From a checkpoint of a small image flow-matching model: widths [64, 64, 128, 256], trained on photos of arthropod specimens (BIOSCAN-5M).
Rows from block 4, named by matrix and row number. Rows with one number belong to one channel. Each number is 500 + 50 x the weight over the matrix's rms, rounded and kept within 0 to 999. All counts start at 0. Numbers have three digits each.
# convs0: first 3x3 conv (model.enc.2.0.convs.0.weight, 128x128x3x3), inputs 45-59, a 3x3 kernel for each
# convs1: second 3x3 conv (model.enc.2.0.convs.1.weight, 128x128x3x3, transposed), outputs 45-59, a 3x3 kernel for each
convs0.3:500500500500500500500500500499478496496492492500495494500500500500500500500500500500500500500500500500500500501504474510500508502499493643502560531504501504501503500500500500500500500500500502500485498498500501505544499493498494487500500500499500500500500500500500500500477495488495497497492497498506501493517511504522509507500500500500500507500500501500500500500500500500500500500500500500500500500500500
convs0.4:500500500500500500500500500500498499500500500452500500500500500500500500500500500500500500500500500500500500500507504500501503498500498500466502489458467495500473500500500500500500500500500500498493495476497497495500500492499501500513509504511500500500500500500500500500511498500638499596503500603497496487497497497497498498500500501500500500500500500500500500500500500500500500500500500500500500500500500
convs0.7:500500500500500500500500500502513505514511520514514507500500500500500500500500500500500500500500500500500500500223321486499499507520633500494269484496499498310491500500500500500500500500500459499501501499501500388497504500501500500458500501500500500500500500500500500500501505500500501501535503502495500495485498498394478482500500500500500500500500500500500500500500500500500500500500500500500500500500500
convs0.15:500500500500500500500500500397000069456501502494499496500500500500500500500500500500500500500500500500500500502501487508500498490449504678498499500499503545536533500500500500500500500500500511478557676521538534527501495503530489500506378500499500500500500500500500500500410500501500504500501501500375412470497498494696650516500500500500501505500500500500500500500500500500500500500500500500500500500500500
convs0.25:500499500500500500500500500500515527502465510529674501500500500500500500500500500500500500500500500500500500473000477505395000476506488501467581500549391501435510500500500500500500500500500999679489499504499500472541500390475543592500483500505500500500500500500500500500500501501501500494474500500392463476487490477359361498498497500500500499500500500500500500500500500500500500500500500500500500500500500
convs0.27:500500500500500500500499500500500500500500500500500500500500500500500500500500500500500500500500500500500500565615539511539568525506503492497497496496496497493498500500500500500500500500500499498499500500501500502501499281467363411482502499500500500500500500500500500500500500501500500500501500501497496496497496497498496495500500500500500500500498498500500500500500500500500500500500500500500500500500500
convs0.30:500500500500500500500500500500478500511500472506501487500500500500500500500500500500500500500500500500500500481462492468500498501499505504478778500506499474514500500500500500500500500500500458506075576496500496434521501510506520516548500500504500500500500500500500500500498500500500501499500500497508566999495512524000429423500500500500500500500500500500500500500500500500500500500500500500500500500500500
convs0.36:500500500500500500500500500482490490492489495499500499500500500500500500500500500500500500500500500500500500510498466511505508471504516632500507484500465501319466500500500500500500500500500454570501396502500512506502576498499520999496496491483500500500500500500500500500501512501521529500500500499503466470502471350483477496500500500500500500500500500500500500500500500500500500500500500500500500500500500
convs0.38:500500500500500500500500500501500500500501501110500501500500500500500500500500500500500500500500500500500500466498496498500478485503497499493510472498512490496496500500500500500500500500500479482466456465429488490478500504451499503502364414364500500500500500500500500500646566500621560520505506543500472479500504502501499497500500500500500500498496498500500500500500500500500500500500500500500500500500500
convs0.42:500500500500500500500500500502545662587501500628500500500500500500500500500500500500500500500500500500500500497500471500501502498504000476485491484546508534502000500500500500500500500500500500479489499337496499455357503502505500497500501495499500500500500500500500500500501502504501500500509501999488486492463447485491478500500500500500500500500500500500500500500500500500500500500500500500500500500500500
convs0.45:500500500500500500500500500534550538542588564604644652500500500500500500500500500500500500500500500500500500450475458501491498499498497499495501501505500530499501500500500500500500500500500514511485504500506505500500501508500501501500490502504500500500500500500500500500561543523512500501500500501726675745667666708821862895499499500500500500500500500500500500500500500500500500500500500500500500500500500
convs0.53:500500500500500500500500500521537539509527560511515503500500500500500500500500500500500500500500500500500500500450647000478459325485493509494499500508499488499499500500500500500500500500500379911494499491536504509508499499496502501540712485519500500500500500500500500500497497500502500501501500503517950506580642650501513515500500500499487485499500499500500500500500500500500500500500500500500500500500500
convs0.65:500500500500500500500500500673490497500498493495478494500500500500500500500500500500500500500500500500500500510503501504567000505501530499496513467436497419571823500500500500500500500500500508506499501501493499501500476493346494486500524499505500500500500500500500500500472488501500500503503499501498504457501498502479497501500500500500500500500500500500500500500500500500500500500500500500500500500500500
convs0.71:500500500500500500500500500500500500537500500498499498500500500500500500500500500500500500500500500500500500477499506397496487501501499497503500513626472497499461500500500500500500500500500424499479500500524494504511278496469466498498207280500500500500500500500500500500561596713500500524500501507000000000000000000000000000500500500500500500500500500500500500500500500500500500500500500500500500500500500
convs0.76:500500500500500500500500500000496017416497496000462000500500500500500500500500500500500500500500500500500500501492859499440503488498500495518504500898507560497503500500500500500500500500500513548528523548502577517506493502504488494499501501503500500500500500500500500500481501500460500500415500263502504506498500499498499507505500500501500500500500501500500500500500500500500500500500500500500500500500500
convs0.97:500500500500500500500500500528421500000494499526500517500500500500500500500500500500500500500500500500500500491512538501500602500504506500500500501500494509522533500500500500500500500500500496500495499557436498500502500500508502500500474505422500500500500500500500500500542506510507504502501502501472500499485503517507500520498498500500499500500499500500500500500500500500500500500500500500500500500500500
convs0.99:500500500500500499500500500499497466500501500500490475500500500500500500500500500500500500500500500500500500491498451502431472566505510499500508500316571502499458500500500500500500500500500530500509501498518512539498518500473499999472502494162500500500500500500500500500505496476499840475496489485468492500508500499386500501500500503500500500500500499500500500500500500500500500500500500500500500500500500
convs0.102:500500500500500500500500500494500501501505500521508511500500500500500500500500500500500500500500500500500500501454506999502499432489496999522593498385500497499512500500500500500500500500500659853490485503500520471472430494500499499502506498493500500500500500500500500500503498494502499499500500499501503503500494500486485500500500500500500500500500500500500500500500500500500500500500500500500500500500500
convs0.103:500500500500500500500500500591614661538643501637612507500500500500500500500500500500500500500500500500500500500500497500501494456499492490487453493510448344501500500500500500500500500500500579524315167325503494506489498501499441502487506483452500500500500500500500500500497501500499502501502501500429428442000423379031426459500500500500500500500500500500500500500500500500500500500500500500500500500500500
convs0.109:500500500502500500501500500000500000500501500000501000500500500500500500500500500500500500500500500500500500497496507498424468420497494830631579619509513483498498500500500500500500500500500478500499501501472528500500501501500500875500506505501500500500500500500500500500000395174494501500463501501482462484436483499448475479500500500502500500500500500500500500500500500500500500500500500500500500500500500
convs0.113:500500500500500500500500500507509504505509509503507859500500500500500500500500500500500500500500500500500500498503567488760501509500504333300000492493501412361000500500500500500500500500500506497544501500497499498499502503501508500505500502500500500500500500500500500500503504605501500501500500656507505500504506501502501502498500499500500500500500500500500500500500500500500500500500500500500500500500500
convs0.114:500500500500500500500500500496513512501507506502506508500500500500500500500500500500500500500500500500500500499502500469501477502546516351499278506498333499456500500500500500500500500500500497492497504547512528454443537590000586614431510562498500500500500500500500500500504501498502502500503508504501447476501465456493500490500500500499500500500500500500500500500500500500500500500500500500500500500500500
convs0.115:500500500500500500500500500500506500500852713506743856500500500500500500500500500500500500500500500500500500439319000500438500500500500335500264467500142483478500500500500500500500500500500491357495479374492489453483498499523497522650494497497500500500500500500500500500500500849500507502499498499497494497500486479505493494500500496500499495500500500500500500500500500500500500500500500500500500500500500
convs0.117:500500500500500500500500500508505502512511500581502514500500500500500500500500500500500500500500500500500500500460486485490490999336508505520468491395544523640454500500500500500500500500500480466739482483471067434499559500497506499508502504543500500500500500500500500500524502321503502501505502501471502494500517501511568611500500500500500500500500500500500500500500500500500500500500500500500500500500500
convs0.118:500500500500500500500500500302466393471487498000458000500500500500500500500500500500500500500500500500500500505486500505503503496500505527501509499486473525413513500500500500500500500500500498487502500510494428449458435502480500482481499499420500500500500500500500500500500501500500500500500500500451490495496468497498484479500501501500501500500501502500500500500500500500500500500500500500500500500500500
convs1.3:500500500500500500500500500499499501500500502501501503497495495498499499497500500514501500501502500520501500497501419501502501501501500500469513500550497465500501500500496500500500496502500357426463449325216500500495500499495500498443500479415500499499500500500500496500574504377784999475501564500496496496497451496496496497500499499500499500500500500500495495487501500495501501502500500500500500500500500
convs1.4:498497499495492495496493493506501501506504502512506503500500500500500500500500500499499499499499499499497499499499498486473343495485498497472445497453430499489480500500500500500500500500500500501500501500500502500500499498499498497499497497500495497498491489498496490499497499500500500520500503533500500500500500500500500500496495498497493499500498499498492500499499500500500500490490498494493499498494499
convs1.7:500500500500500500500500500502502502501501506673507620500500500501500500500500500500500499500500500500500500542999999573500582999877809500496501501498514502471499500500500500500500500500500468500499500498493504507499502504532500500500498485488500500500500500500500500500502501487502501501501503505500500500500500500500500500500500500500500500500500500500500500500500500500500500500500500500500500500500500
convs1.15:501500500501504502502501500500445497500500497524533511518503501501504502500500500556500499498509500502501504527565543508551503470502500501516551527499501502553562501501500501503501501500507500487484496496495495494490537502497497472483499495492502500499512515506501500500504507490487489487494490232500470484500500499500500500500500500502511500500500500490500500493501500500500500476499500500502500500500500
convs1.25:492500504500500500499504500500500500516507501526505500500500500503499499500500500502500499498500500500517500502542502566507501495502499500509500500522500425421558492499500503500498502500500509386510999999492490500703520509498484991628497487554495500500500500500500500501496487484501470443507493378501500500504501500500501506498500500497500507499500502500500500499498498504500500500500500499500506499500500
convs1.27:498495496499498499500500501529547520530505507531508504500500499501507502500501502499495496493497500494498501517576553503510541519501671504503500501498500504500500500500501500500500500500500499500500500497276607503459489495499492324487500484479493493492496496495498500500365498501537505509546519501499500500499499499500500499492492492493494495495500500500499499499500500498500501495493494497496497500500500
convs1.30:484501500500500500499495481474461499475478490475479205500500500500499500503501499501497501506487507500493499482443471500494473457489500499507501499503044487683492501500500500500471500502499489500498389509360536788501547502488510496499510473495502501500499502477499497495508485497496508500614488501551501900497500543000498499500500501500501501497486495500501500500500500500500500501501500500502500499491500
convs1.36:500500500500500500500500500500500500501503500502501500500500500500500500500500500500500500500500500500500500501501502500500501500500500511515515503514523500502525500500500500500500500500500500496499494496500500500500492485487488489496485485489500500500500500500500500500500500500499500500499500500500500500500500500500500500500500500500500500500500500500500500500500500500500500500500500500500500500500500
convs1.38:492500500481489498490494494501500500507501501513509501500500500500500500500500500494495495483481490499490498499499499496499499486497499287364370467498497490498497500505500500500500500500500499502500500501501500392501504501573509689503502499500490498500472486500474496499495489498493489498495492498501501501501501501501501501497500500486485500486496500500500500499499500493492500492496501493499500492500500
convs1.42:500501501500500500500500500504503506502999504501501517500504502537501501506499500507501501500501500501501499000509602521525664523549519767502524562550516512506513500501501500500514500500502497495480500474484459486540508517373503379395505499497500501501500500499501501500853869487967913493498493466501500500500500500500501501501501500500500499501501500504500501500501500495501557500500499499500498500500500
convs1.45:500500500500500500502501501502506505503505504500501502479487485469500500500500502498500498496500500500501503501507498537509500502503501503491500500434500257479495460498499492499500483496497501500500514498499512503504503495475500464365445374388500500503499500503497500505463499516459501501484503503714523768519499500840564669500500501500500501500500514498500500500503505501506517501501504501501501502501502
convs1.53:500500500500499501500500500497497495495498497489492489501497500500500500500500500500506512500504500500502500509500506504500512712500759457495499504499523501529497499497499500498499500497500504502505501500501501500505498504514257000499496343000501500501502507505501505502457499500000500500121489500500500500999500500500500500501514501503503502501504500502500501500500501500500500501522501503501502501503503
convs1.65:502501500500500500500498500501272199501500500501501501499500500500499495500500500500532501500500500499499500500526502500499901516500566500500491833500501481500500499499499498498499498497498500490499512500501538575500500490999497500457425496422502502502502501501500500500500505502501505507503507502500500500500500500500500500504503502504502501501500500500500500500500500499500500503502502502501500500500500
convs1.71:500500500500500500503500500512513510506509503508507507502509503508508504511503501500500500500500507499501502507511507999567570529545523339237547502435454547501797502501501502501502502501501494498499491551500497594498874485977498482489582711999500500500500500500500499500498494500420468497478457500500500500500500499000310500500500500500500500498498499498499500499500500500500500498499499498500497498497498
convs1.76:500500496499501501501501501555716660573500999840917999502502503503502502502502504506501499503501509503502511500502503507506465514513515499999999436371500632581519502509504502506501509504507999516467499507498473537501503000264364000000311474279500498495500500500496500500502503501502502504511806526499498498499498497499498496497495478497500489492499498500501499500501501501501501498498486496498496492496497
convs1.97:500500503500510503500504501500500503496498502500501497500500501500499500501500500534499510512500510501501505500500537507528508496491500500497500486497513490513497500499500500500500499501501512490473999500494561498500512517496922505863519500674501502501506504501507506500502477462469453465496443498500500494500500500501500500500502504502506503506509500500500500499501500500500502499500502500504500501504500
convs1.99:500500500500500500500500500500499501491497499500500501502505502500503500501501501502502467502501502502499496498503510472999518519507508509482518351483492494390453503506502501508506502501501497487479485498493459095488509512506502999583500502499493493492500500500500500500503506516506503504469486500499499500500500500499499500495490499500500500499500500503503500500500501500500500494488498500500500499500500
convs1.102:499500500500500501498499500491050309482485500495500502498500506488500500500499500497505506500495501499500504500510503496498000497502481526499499508506501482444499497500500495499500501500500474499461501500500500000497499510620477478500494497480500499500500500500494500501500509503450495497470498501499496470499499493495500498501499500501500500497500502500500500497500500500499500489500501500500500497500500
convs1.103:500500500500500500500500500653506503664517501508508500500500498500500500501500501500499500499500500500499500518513560506499503501504504503513500500514549507570620485408489500478500500496500498498459417498482496498495500500498501500500500500500500500500501500500500500500501603500502501592501501499500500500500500500500500500500500500500500500500500511500499500500500500500500500500500500501500500501500509
convs1.109:500502500500500500500500502500500510517499503524503520500500500500500501502501500498495499495491498499499494501500501501000387465497500499537500544590501508514500500496492500500500500500500501503501499504571488500600501503517500499499502499501502501498509517501500500500499501501496495499499511500500500500500500500500500500501503501503503501501503501500500492497498499500500499501501500500501500500500500
convs1.113:499501500498500500499500500475466496482494500328352000500501495500498500492495496500500500500501500500501500500500497491500500505501498383500501501500494508500500500501500500500501498500501500499307499498500501500313442500352499500485496498440499500500498499500499500500497498491498999999497500498504504502503502501504501500499499500497498499498499500499500501499500501496499500499500500495499499494500500
convs1.114:500500499500498497500499500489500499500503500501503501500500500499497495496498500478498501499500499499498500279444506500414499535430500509511499499285487509493497500499500498498498496497498495479500501499500479501617499502518507502666501500760500500500502500500504500507499493549502508522506501621500500500500500500501500500500500500502502500503501501496500500500497500490498499500500500500500500500500501
convs1.115:499502499499504499500512500396498500441494462475497501499500498499500500501500500498499503499500510500499500486499497495500500497507502464562500473464172493502500498499489499499499500500500516525554383500503499502551513517501519551601505529595500500500505507500502501506530501518557505499509499500499499497500500500500500500500500505505505501511509513497504500499503500493500500500500500500500500509499500
convs1.117:458498503480500467499500498500500499500504515512516528500500500501524497508502526501497503509498500500501500519502000500548500498500500568507501491501507496501495500502499501503500500517505502464499488501505000498744538500492505484501473489507500502500500502494500500500522498497545524462500551503500500500500500500383500500489500500499500486500494500493500502500503500500500499500500500499500491500499501
convs1.118:500500500490499500500500457732500520711499499712499508500502475500501508499503506505503500501507500494498495500498448499500500496501500499516500505554502523502516503506500505508505502501502499496427480000488495471491500497500498500516501517469498500499498492498491496496619999543999983552500829504500499499500499500500500500497499460497495498497497484500501500493500500500500500498500500499494497499498485