config.toml
conditioning = "none"
cond_dim = 128
attention = true
residual_init = "none"
optimizer = "adamw"
eps = 1e-06
grad_clip = 0.5
batch_size = 128
warmup_steps = 930
weight_decay = 0.02
Rows from block 6, named by matrix and row number. Rows with one number belong to one attention dimension. Each number is 128 + 32 x the weight over the matrix's rms, rounded and kept within 0 to 255. All counts start at 0. Numbers have three digits each.
# q: attention query, key and value (stacked) (model.enc.2.2.attn.qkv.weight, 384x128, the q third), inputs 0-127
# k: attention query, key and value (stacked) (model.enc.2.2.attn.qkv.weight, 384x128, the k third), inputs 0-127
q.1:128128107122143128124128128154128128128000163128122128128213128133128130049128000128128128128128128128128128128127128128128128128130128128255128128124160128068128128132238128128128128128128147128128128128128128128128127127128128128128126064235128129128128128128127128134128255128128122000128128128116128127128000128128128128128112128128128128128000128202128128128128130128128128128125
k.1:128128043133130128124128128129128128128128125128128130128134128128128128128128130128128128128128128125128128107128128129128128128128128128127128128000125128128126128222126128128128128128128165134128128128128128128128128128128125128128122131128128129128000128128128128128128128128128128129128128128132128110128128128128128128074147128128128128000128128130128128128128131128128128128128
q.3:128128122041255128126128128128128128128000135128123128128255128070128129083128000128131128128128128129128128126125127128128128128129128128161128128124255128083133128161128128128128128128128156128128128128128128128130054128128129128128126013255128135128116128128127128130128210128128078000128128128075128090128000128128128128128106128128128128127130129255128128128128134128128128128125
k.3:128128000128130129068128128129128128128128125128127129128152128128128128000128129132128128128128128126128128124127128128128128128127128128128128128000124128128046128218127128128128128128128255151128128128128128128139128128128077128128122057127128130128000128128148128129128168128128128129128128128242128114128109128128128128003189128128128128000142128255128129128128141128128128128128
q.6:128128128218128128129128128093128128128255083128133128128061128126128128161128255128131128128128128123128128129133128128128128128126128128100128128128122128132127128126086128128128128128128128128128128128128128128127130084128127128128130132039128126128128128128130128125128016128128128128128128128138128131128185128128128128128137128128128128161255127114128127128128124128128128128111
k.6:128128128123000128132128128128128128128128131128128127128122128128128128129128126128128128128128128131128128128128128128128128128129128128129128128255129128128136128101131128128128128128128126116128128128128128128128128128128130128128133127128128128128128128128124128128128128128128128128128128128116128129128128128128128128139101128128128128255128128126128128128128125128128128128128
q.8:128128135128128128011128128128128128128127133128127128128227128129128129124128125128116128128128128014128128255128128128128128128128128128128128128210255128128128128128205128128128128128168116128128128128128128128128127128128128128128127000130128128128144128128255128129128129128128138127128128128130128129128098128128128128145144128128128128128128128130128128128128129128128128128127
k.8:128128132144128128126128128128128128128128127128127128128133128129128127118128178128129128128128128107128128123128128128128128128128128128029128128060128128128127128130128128128128128128160125128128128128128128128128117130128110128128000000127128128128129128128255128129128128128128133135128128128255128000128127128128128128086128128128128128043118128139128128128128134128128128128128
q.9:128128082128136128128128128128128128128128142128124128128126128128128131048128129128127128128128128000128128000128129128128128128131128128201128128105127128000130128136132128128128128128137194128128128128128128128128128117128128128128127136255128128128000128128120128132128124128128073116128128128064128008128137128128128128128123128128128128130127128160128128128128126128128128128125
k.9:128128124130255128114128128131128128128128129128127128128231128130128161100128015128126128128128128127128128115135129128128128128128128128255128128116128128126128128132124128128128128128127134128128128128128128128128255067128128128128127255127128129128000128128000128129128127128128113100128128128000128128128129128128128128086132128128128128129226128138128019128128085128128128128126
q.11:128128167131122128131128128128128128128234111128133128128059128125128126195128179128128128128128128139128128128128128128128128128151128128000128128130094128134128128126069128128128128128128128128128128128128128128128129129128128128128129138008128128128128128128129128124128104128128128137128128128132128129128138128128128128128137128128128128128222128105128128128128127128128128128131
k.11:128128169121125128130128128128128128128128131128128127128124128128128128128128126128128128128128128132128128140128128127128128128128128128129128128255130128128129128078131128128128128128128092128128128128128128128128128128128130128128167124128128128128255128128128128128128129128128130128128128128128128204128128128128128128170055128128128128255124128126128128128128126128128128128128
q.12:128128137130127128129128128128128128128128119128137128128128128126128127131128128128128128128128128128128128128128128128128128128208128128126128128128128128128141128127127128128128128128128128128128128128128128128128128129128128128128128130129128128128128128128129128126128128128128128128128128128130128128128128128128128128128128128128128128135150128126128128128128128128128128128130
k.12:128128128122128128128128128128128128128128130128128128128126128128128128128128128128128128128128128131128128128128128128128128128128128128130128128174129128128141128066133128128128128128128128128128128128128128128128128128128128128128132128128128128128129128128128128128128128128128128127128128128125128130128128128128128128131127128128128128208128128126128128128128128128128128128128
q.22:128128125133109128133128128128128128128160076128132128128008128121128127224128245128130128128128128141128128128130128128128128128196128128071128128130089128136156128125056128128128128128128128128128128128128128128128129129128128128128129255114128128128128128128129128122128093128128124159128128128143128128128130128128128128128137128128128128131244128105128128128128128128128128128130
k.22:128128128123126128131128128128128128128128129128128128128121128128128128128128126128128128128128128132128128137128128128128128128128128128130128128255132128128139128007130128128128128128128128128128128128128128128128128128128130128128133128128128128128255128128128128128128128128128128126128128128122128166128128128128128128219126128128128128255128128126128128128128126128128128128128
q.23:128128114076137131128128128255138128128000128128124128128229128128128155067128000129127128128128128069128128133149144128128128128128128128240128128112131128040127128132128128128128128128130145184128128128128128128133119120128125128128255113255128177128102147128126128130128255128128074026128128128000128128128000132128128128127033128128128128126129175255128128128128129128128128128109
k.23:128128000133129128124128128129128128128128124128128129128134128138128128128128128128128128128128128124128128000128128128128128128127128128127128128000123128128102128255126128128128128128128199149128128128128128128128128128128126128128122128128128129128061128128128128128128129128128124130128128128130128127128128128128128128125131128128128128091200128255128128128128131128128128128128
q.27:128128128132126125130128128119128128128126000128255126128132128129128072128128128127133128128128128117128128128159124129128128128128128128127128127170128128119127128101255128128128127127122127130128128128128128128126131131128129128128128140128128122128129127128220130000128129128128128129128128128217128140128128127128128128128131128128128128128127126102128128128128125128128128128255
k.27:128128131128124127128128128125128128128139123128255127128124128000128000134128131127109128128128128125128128136129029128128128128127128128116128127133152128107111128124173128128128128128127123121128128128128128128127128128128145128128130205255128127128129127128129128000128124128128130127128128128255128128128128128128128128160030128128128128130085127127128060128128000128128128128244
q.31:128128055082131128126128128255128128128000143128122128128188128129128130056128000128127128128128128130128128127126128128128128128130128128255128128124133128028129128144170128128128128128128139128128128128128128128129085126128128128128125127255128255128128128128126128132128164128128096120128128128000128120128000128128128128128111128128128128128123129255128129128128132128128128128124
k.31:128128000133255129123128128129128128128128125128128130128133128128128128117128130129128128128128128125128128049128128129128128128128128128128128128000126128128127128188126128128128128128128248151128128128128128128128128128128099128128106131128128130128000128128129128128128128128128120128128128128129128127128128128128128128091225128128128128000128128130128128128128131128128128128128
q.32:128128138123138128123128128131128128128127128128116128128154128130128117124128091128126128128128128128128128128128128128128128128080128128126128128127128128131111128072128128128128128128153109128128128128128128128128122211128128128128128128130128128128136128128221128130128158128128139127128128128126128128128102128128128128127128128128128128090127128153128128128128129128128128128129
k.32:128128128128173128122128128128128128128123133128056128128128128132128142124128132128130128128128128129128128115114113127128128128255128128130128128128127128138128128128129128128128128128129128126128128128128128128128128128128128128128050132033128128128128128128128128221128126128128128128128128128136128127128131128128128128129151128128128128128128128128128128128128128128128128128079
q.34:128128129129098128128128128126128128128128128128128128128106128127128150129128144128133128128128128128128128184130128128128128128126128128127128128152129128127138128124128128128128128128108128128128128128128128128127134121128128128128140129127128127128130128128128128127128127128128128129128128128128128129128136128128128128140129128128128128141129128000128128128128127128128128128128
k.34:128128128128103128129128128128128128128139123128191128128128128117128121143128113128125128128128128128128128144128141129128128128024128128126128128135129128104128128000134128128128128128128128131128128128128128128128128128128128128128170127195128121128128124128131128022128129128128128128128128128115128128128127128128128128128127128128128128128128128128128128128128128128128128128182
q.37:128128115118000127127128128128128128128127116128134128128134128127128127128128067128131128127128128124128128000165128130128128128128128128255128128153129128167127128126150128128128124128129158236128128128128128128127189062128128128128128255143128127128129127128129126145128131128128130095128128128118128255128127129127128128128139128128128128146039127000128128128128140128128128128136
k.37:128128129000000126033128128191128128128129127128125128128130128160128196000128000127137128128128128255128128000130094128128128128125128128126128128255000128132131128120118128128128128128128127123128128128128128128126096133128123128128215255125128126128129127128000128128128127128128129132128128128113128127128122128128128128127220128128128128127129127123128126128128105128128128128095
q.43:128128126130115128135128128122128128128152128128128128128085128125128136131128158128130128128128128128128128128128129128128128128140128128128128128129128128126163128128128128128128128128089134127128128128128128128128132075128128128128130146126128128128127128128000128127128100128128124129128128128128128128128147128128128128132128128128128128148129128054128127128128127128128128128128
k.43:128128128128046128135128128128128128128134120128191128128128128121128121138128116128126128128128128128128128148152153129128128128000128128126128128128129128111128128053131128128128128128128128131128128128128128128128128128128128128128192126208128123128128124128145128044128129128128128128128128128120128129128126128128128128126127128128128128128128128128128128128128128128128128128171
q.51:128128246128108128128128128124128128128132125128129128128126128122128131130128134128128128128128128000128128255131128128128128128128128128000128128159131128032148128126124128128128128128124000128128128128128128128123131130128125128128141126101128128128169128128124128126128127128128159141128128128130128127128128128128128128130255128128128128127137128006128128128128112128128128128128
k.51:128128128153122128135128128127128128128148129128129128128128128119128135255128255128128128128128128000128128128127128128128128128128128128128128128130252128116129128000154128128128128128128128128128128128128128128128255128128129128128128125129128128128129128128165128126128116128128128128128128128129128128128128128128128128132127128128128128128113128125128128128128145128128128128130
q.55:128128129126141128120128128136128128128082128128128128128180128130128120125128095128126128128128128128128128128128126128128128128121128128128128128127128128130094128128128128128128128128187123130128128128128128128130124179128138128128125096130128129128128128128255128129128153128128131127128128128128128128128034128128128128123128128128128128111127128242128129128128140128128128128128
k.55:128128128128241128123128128128128128128122136128058128128128128137128135118128143128130128128128128128128128109094093127128128128255128128130128128127127128146128128255126128128128128128128128125128128128128128128128128128128128128128063130044128135128128134128089128218128127128128128128128128128137128127128131129128128128130129128128128128128128128128128128128128128128128128128078
q.60:128128128130121128137128128116128128128160130128127128128105128129128129130128217128128128128128128128128128213128130145128128128153128128128128128127109128118163128138128128128128128128000129126128128128128128128128128114128130128128129255124128127128128128128000128130128090128128127255128128128111128126128131128128128128134129128128128128134129128000128128128128081128128128128127
k.60:128128135128107127144128128128128128128132123128136128128135128124128113155128108126129128128128128051128128149131151128128128128000128128117128128165129128124000128098133127128128124128129121128128128128128128128106127138128128128128130145165128116128136117128128128114128129128128137135128128128000128124128121127128128128122000128128128128124129125120128122128128128128128128128143
q.62:128128200122255128102128128149128128128000144128128128128245128128128047119128043128100128128128128137128128098128111110128128128132128128128128128127193128147096128131128128128128128128255019131128128128128128128135102209128241128128109128130128129128156128128255128134128127128128138087128128128137128128128000128128128128119128128128128128000255128135128159128128255128128128128128
k.62:128128128128255128117128128128128128128121134128050128128128128137128142125128145128131128128128128128128128118024058126128128128255128128130128128127127128145128128246158128128128128128130128125128128128128128128128127128128128128128000131044128131128128136128106128214128000128128128128128128128148128046128131128128128128128132128128128128128222129127128128128128128128128128128097
q.65:128128129255128128255128128127128128128127142128000128128129128161128162213128138128125128128128128126128128128111125128128128128128128128128128128126128128120132128255124128128128128128255127127128128128128128128159101198128255128128128000089128128128129128128000128128128128128128128127128128128123128128128000128128128128128000128128128128127133128255128128128128128128128128128000
k.65:128128127129164128128128128128128128128128130128255128128125128128128000168128139128128128128128128151128128184113128128128128128255128128127128128117042128128149128146179128128128128128128129126128128128128128128129067126128128128128113000128128128128126128128113128128128122128128127152128128128129128118128128128128128128116129128128128128111115128128128138128128128128128128128255
q.79:128128125093000122101128128129128128128129128128137128128125128115128128125128121128132128128128128131128128179190130126128128128128128128129128128189148128127121128000146128128128128128128148119128128128128128128121124125128058128129219143138128128128128128128255126128128255128128125108128128128129128246128255128128128128128129128128128128255000128127128128128128094128128128128149
k.79:128128165114000127255128128130128128128128000128129128128128128124128255086128000128066128128128128124128128158255128128128128128128128128000128128150136128128128128000070128128128128128122070136128128128128128128116169255128127128128255128102128125128128127128129129127128128128128143127128128128000128255128123128128128128242126128128128128255000127128128127128128118128128128128133
q.83:128128142165255133200128128172128128128129128128121128128131128143128128129128132127124128128128128127128128056110127129128128128128128128126128128128114128128251128255103128128128128128188094136128128128128128128131132255128184128128128103116128128128129128128000130128128000128128134156128128128126128128128006128128128128128122128128128128000129128129128127128128156128128128128110
k.83:128128128156255128131128128128128128128128255128125128128129128143128020164128128128158128128128128135128128124122127128128128128255128128129128128113112128129128128255139128128128128128135128123128128128128128128133064128128130128128117093137128129128128128128125128128128127128128128131128128128121128126128126128128128128124129128128128128076163128128128128128128128128128128128119
q.102:128128030118025128128128128124128128128127161128128128128255128131128142010128040128234128128128128126128128000129030129128128128122128128233128128131134128122124128124124128128128128128127128255128128128128128128127143128128115128128154000132128128128128128128130128128128228128128128126128128128000128187128000128128128128146236128128128128161123128117128128128128162128128128128125
k.102:128128131132000128129128128128128128128126131128051128128130128146128155129128122128128128128128128255128128000124123127128128128129128128125128128126000128128130128130128128128128128128128125127128128128128128128128126131128128128128128128036128128128128128128126128155128125128128128129128128128103128127128000128128128128127128128128128128126131128128128128128128000128128128128013
q.107:128128159153127128124128128128128128128128000128128128128130128131128131216128128122151128128128128128128128139144000128128128128135128128128128128128128128130129128129169128128128128128138122102128128128128128128128123128128133128128123255128128128128255128128126128150128096128128255128128128128166128125128051128128128128128128128128128128040255128000128137128128123128128128128128
k.107:128128156117128128112128128129128128128117066128223127128131128000128194138128083128129128128128128000128128128079129128128128128128128128128128128255126128116128128128123128128128128128147002128128128128128128128128128130128175128128128130130128128128255128128128128108128128128128203140128128128034128127128127128128128128255137128128128128126135128121128128128128255128128128128183
q.115:128128098133255128137128128128128128128123255128128128128124128128128075132128128158098128128128128124128128108105160128128128128123128128128128128000124128127133128255112128128128128128126192137128128128128128128128130128128127128128129000128128128128000128128000136121128128128128000129128128127129128128128217128128128128128130128128128128127021128169128095128128132128128128128128
k.115:128128087131128128162128128124128128128130255128066128128128128255128128127128142127125128128128128156128128128128128128128128128128128128127128128000128128128128128255133128128128128128128255128128128128128128128128128128128128128128127000133128128128000128128127128188128128128128071128128128128128128128128128128128128128000124128128128128127128128132128128128128138128128128128000
q.118:128128075090000128128128128126128128128127175128126128128240128130128152048128000128216128128128128133128128000128000128128128128122128128255128128133135128027124128123024128128128128128000129255128128128128128128127140128128117128128185127056128128128128126128133128137128255128128127122128128128000128255128000128128128128182250128128128128205119128095128255128128255128128128128110
k.118:128128129124000128126128128133128128128126000128121128128129128000128129129128126128129128128128128157128128000121128125128128128128128128123128128128111128000131128128126128128128128128000121125128128128128128128128128142128128128128129138044128128128128128128128128128128127128128128134128128128084128128128071128128128128128128128128128128128128128128128128128128024128128128128121
q.119:128128116138129128140128128127128128128120182128128128128128128147128128140128128255098128128128128121128128125127128128128128128125128128128128128024127128129129128255097128128128128128128255132128128128128128128128130128128128128128128121127128128128000128128128129124128127128128000128128128128128128128128194128128128128128133128128128128126105128103128114128128131128128128128128
k.119:128128127127128128135128128126128128128128203128128128128127128235128128125128137128127128128128128173128128128128128128128128128128128128116128128022127128128128128255133128128128128128128145128128128128128128128128128128128128128128127000130128128128000128128126128140128128128128127128128128128126128037128128128128128128000126128128128128127128128133128128128128130128128128128116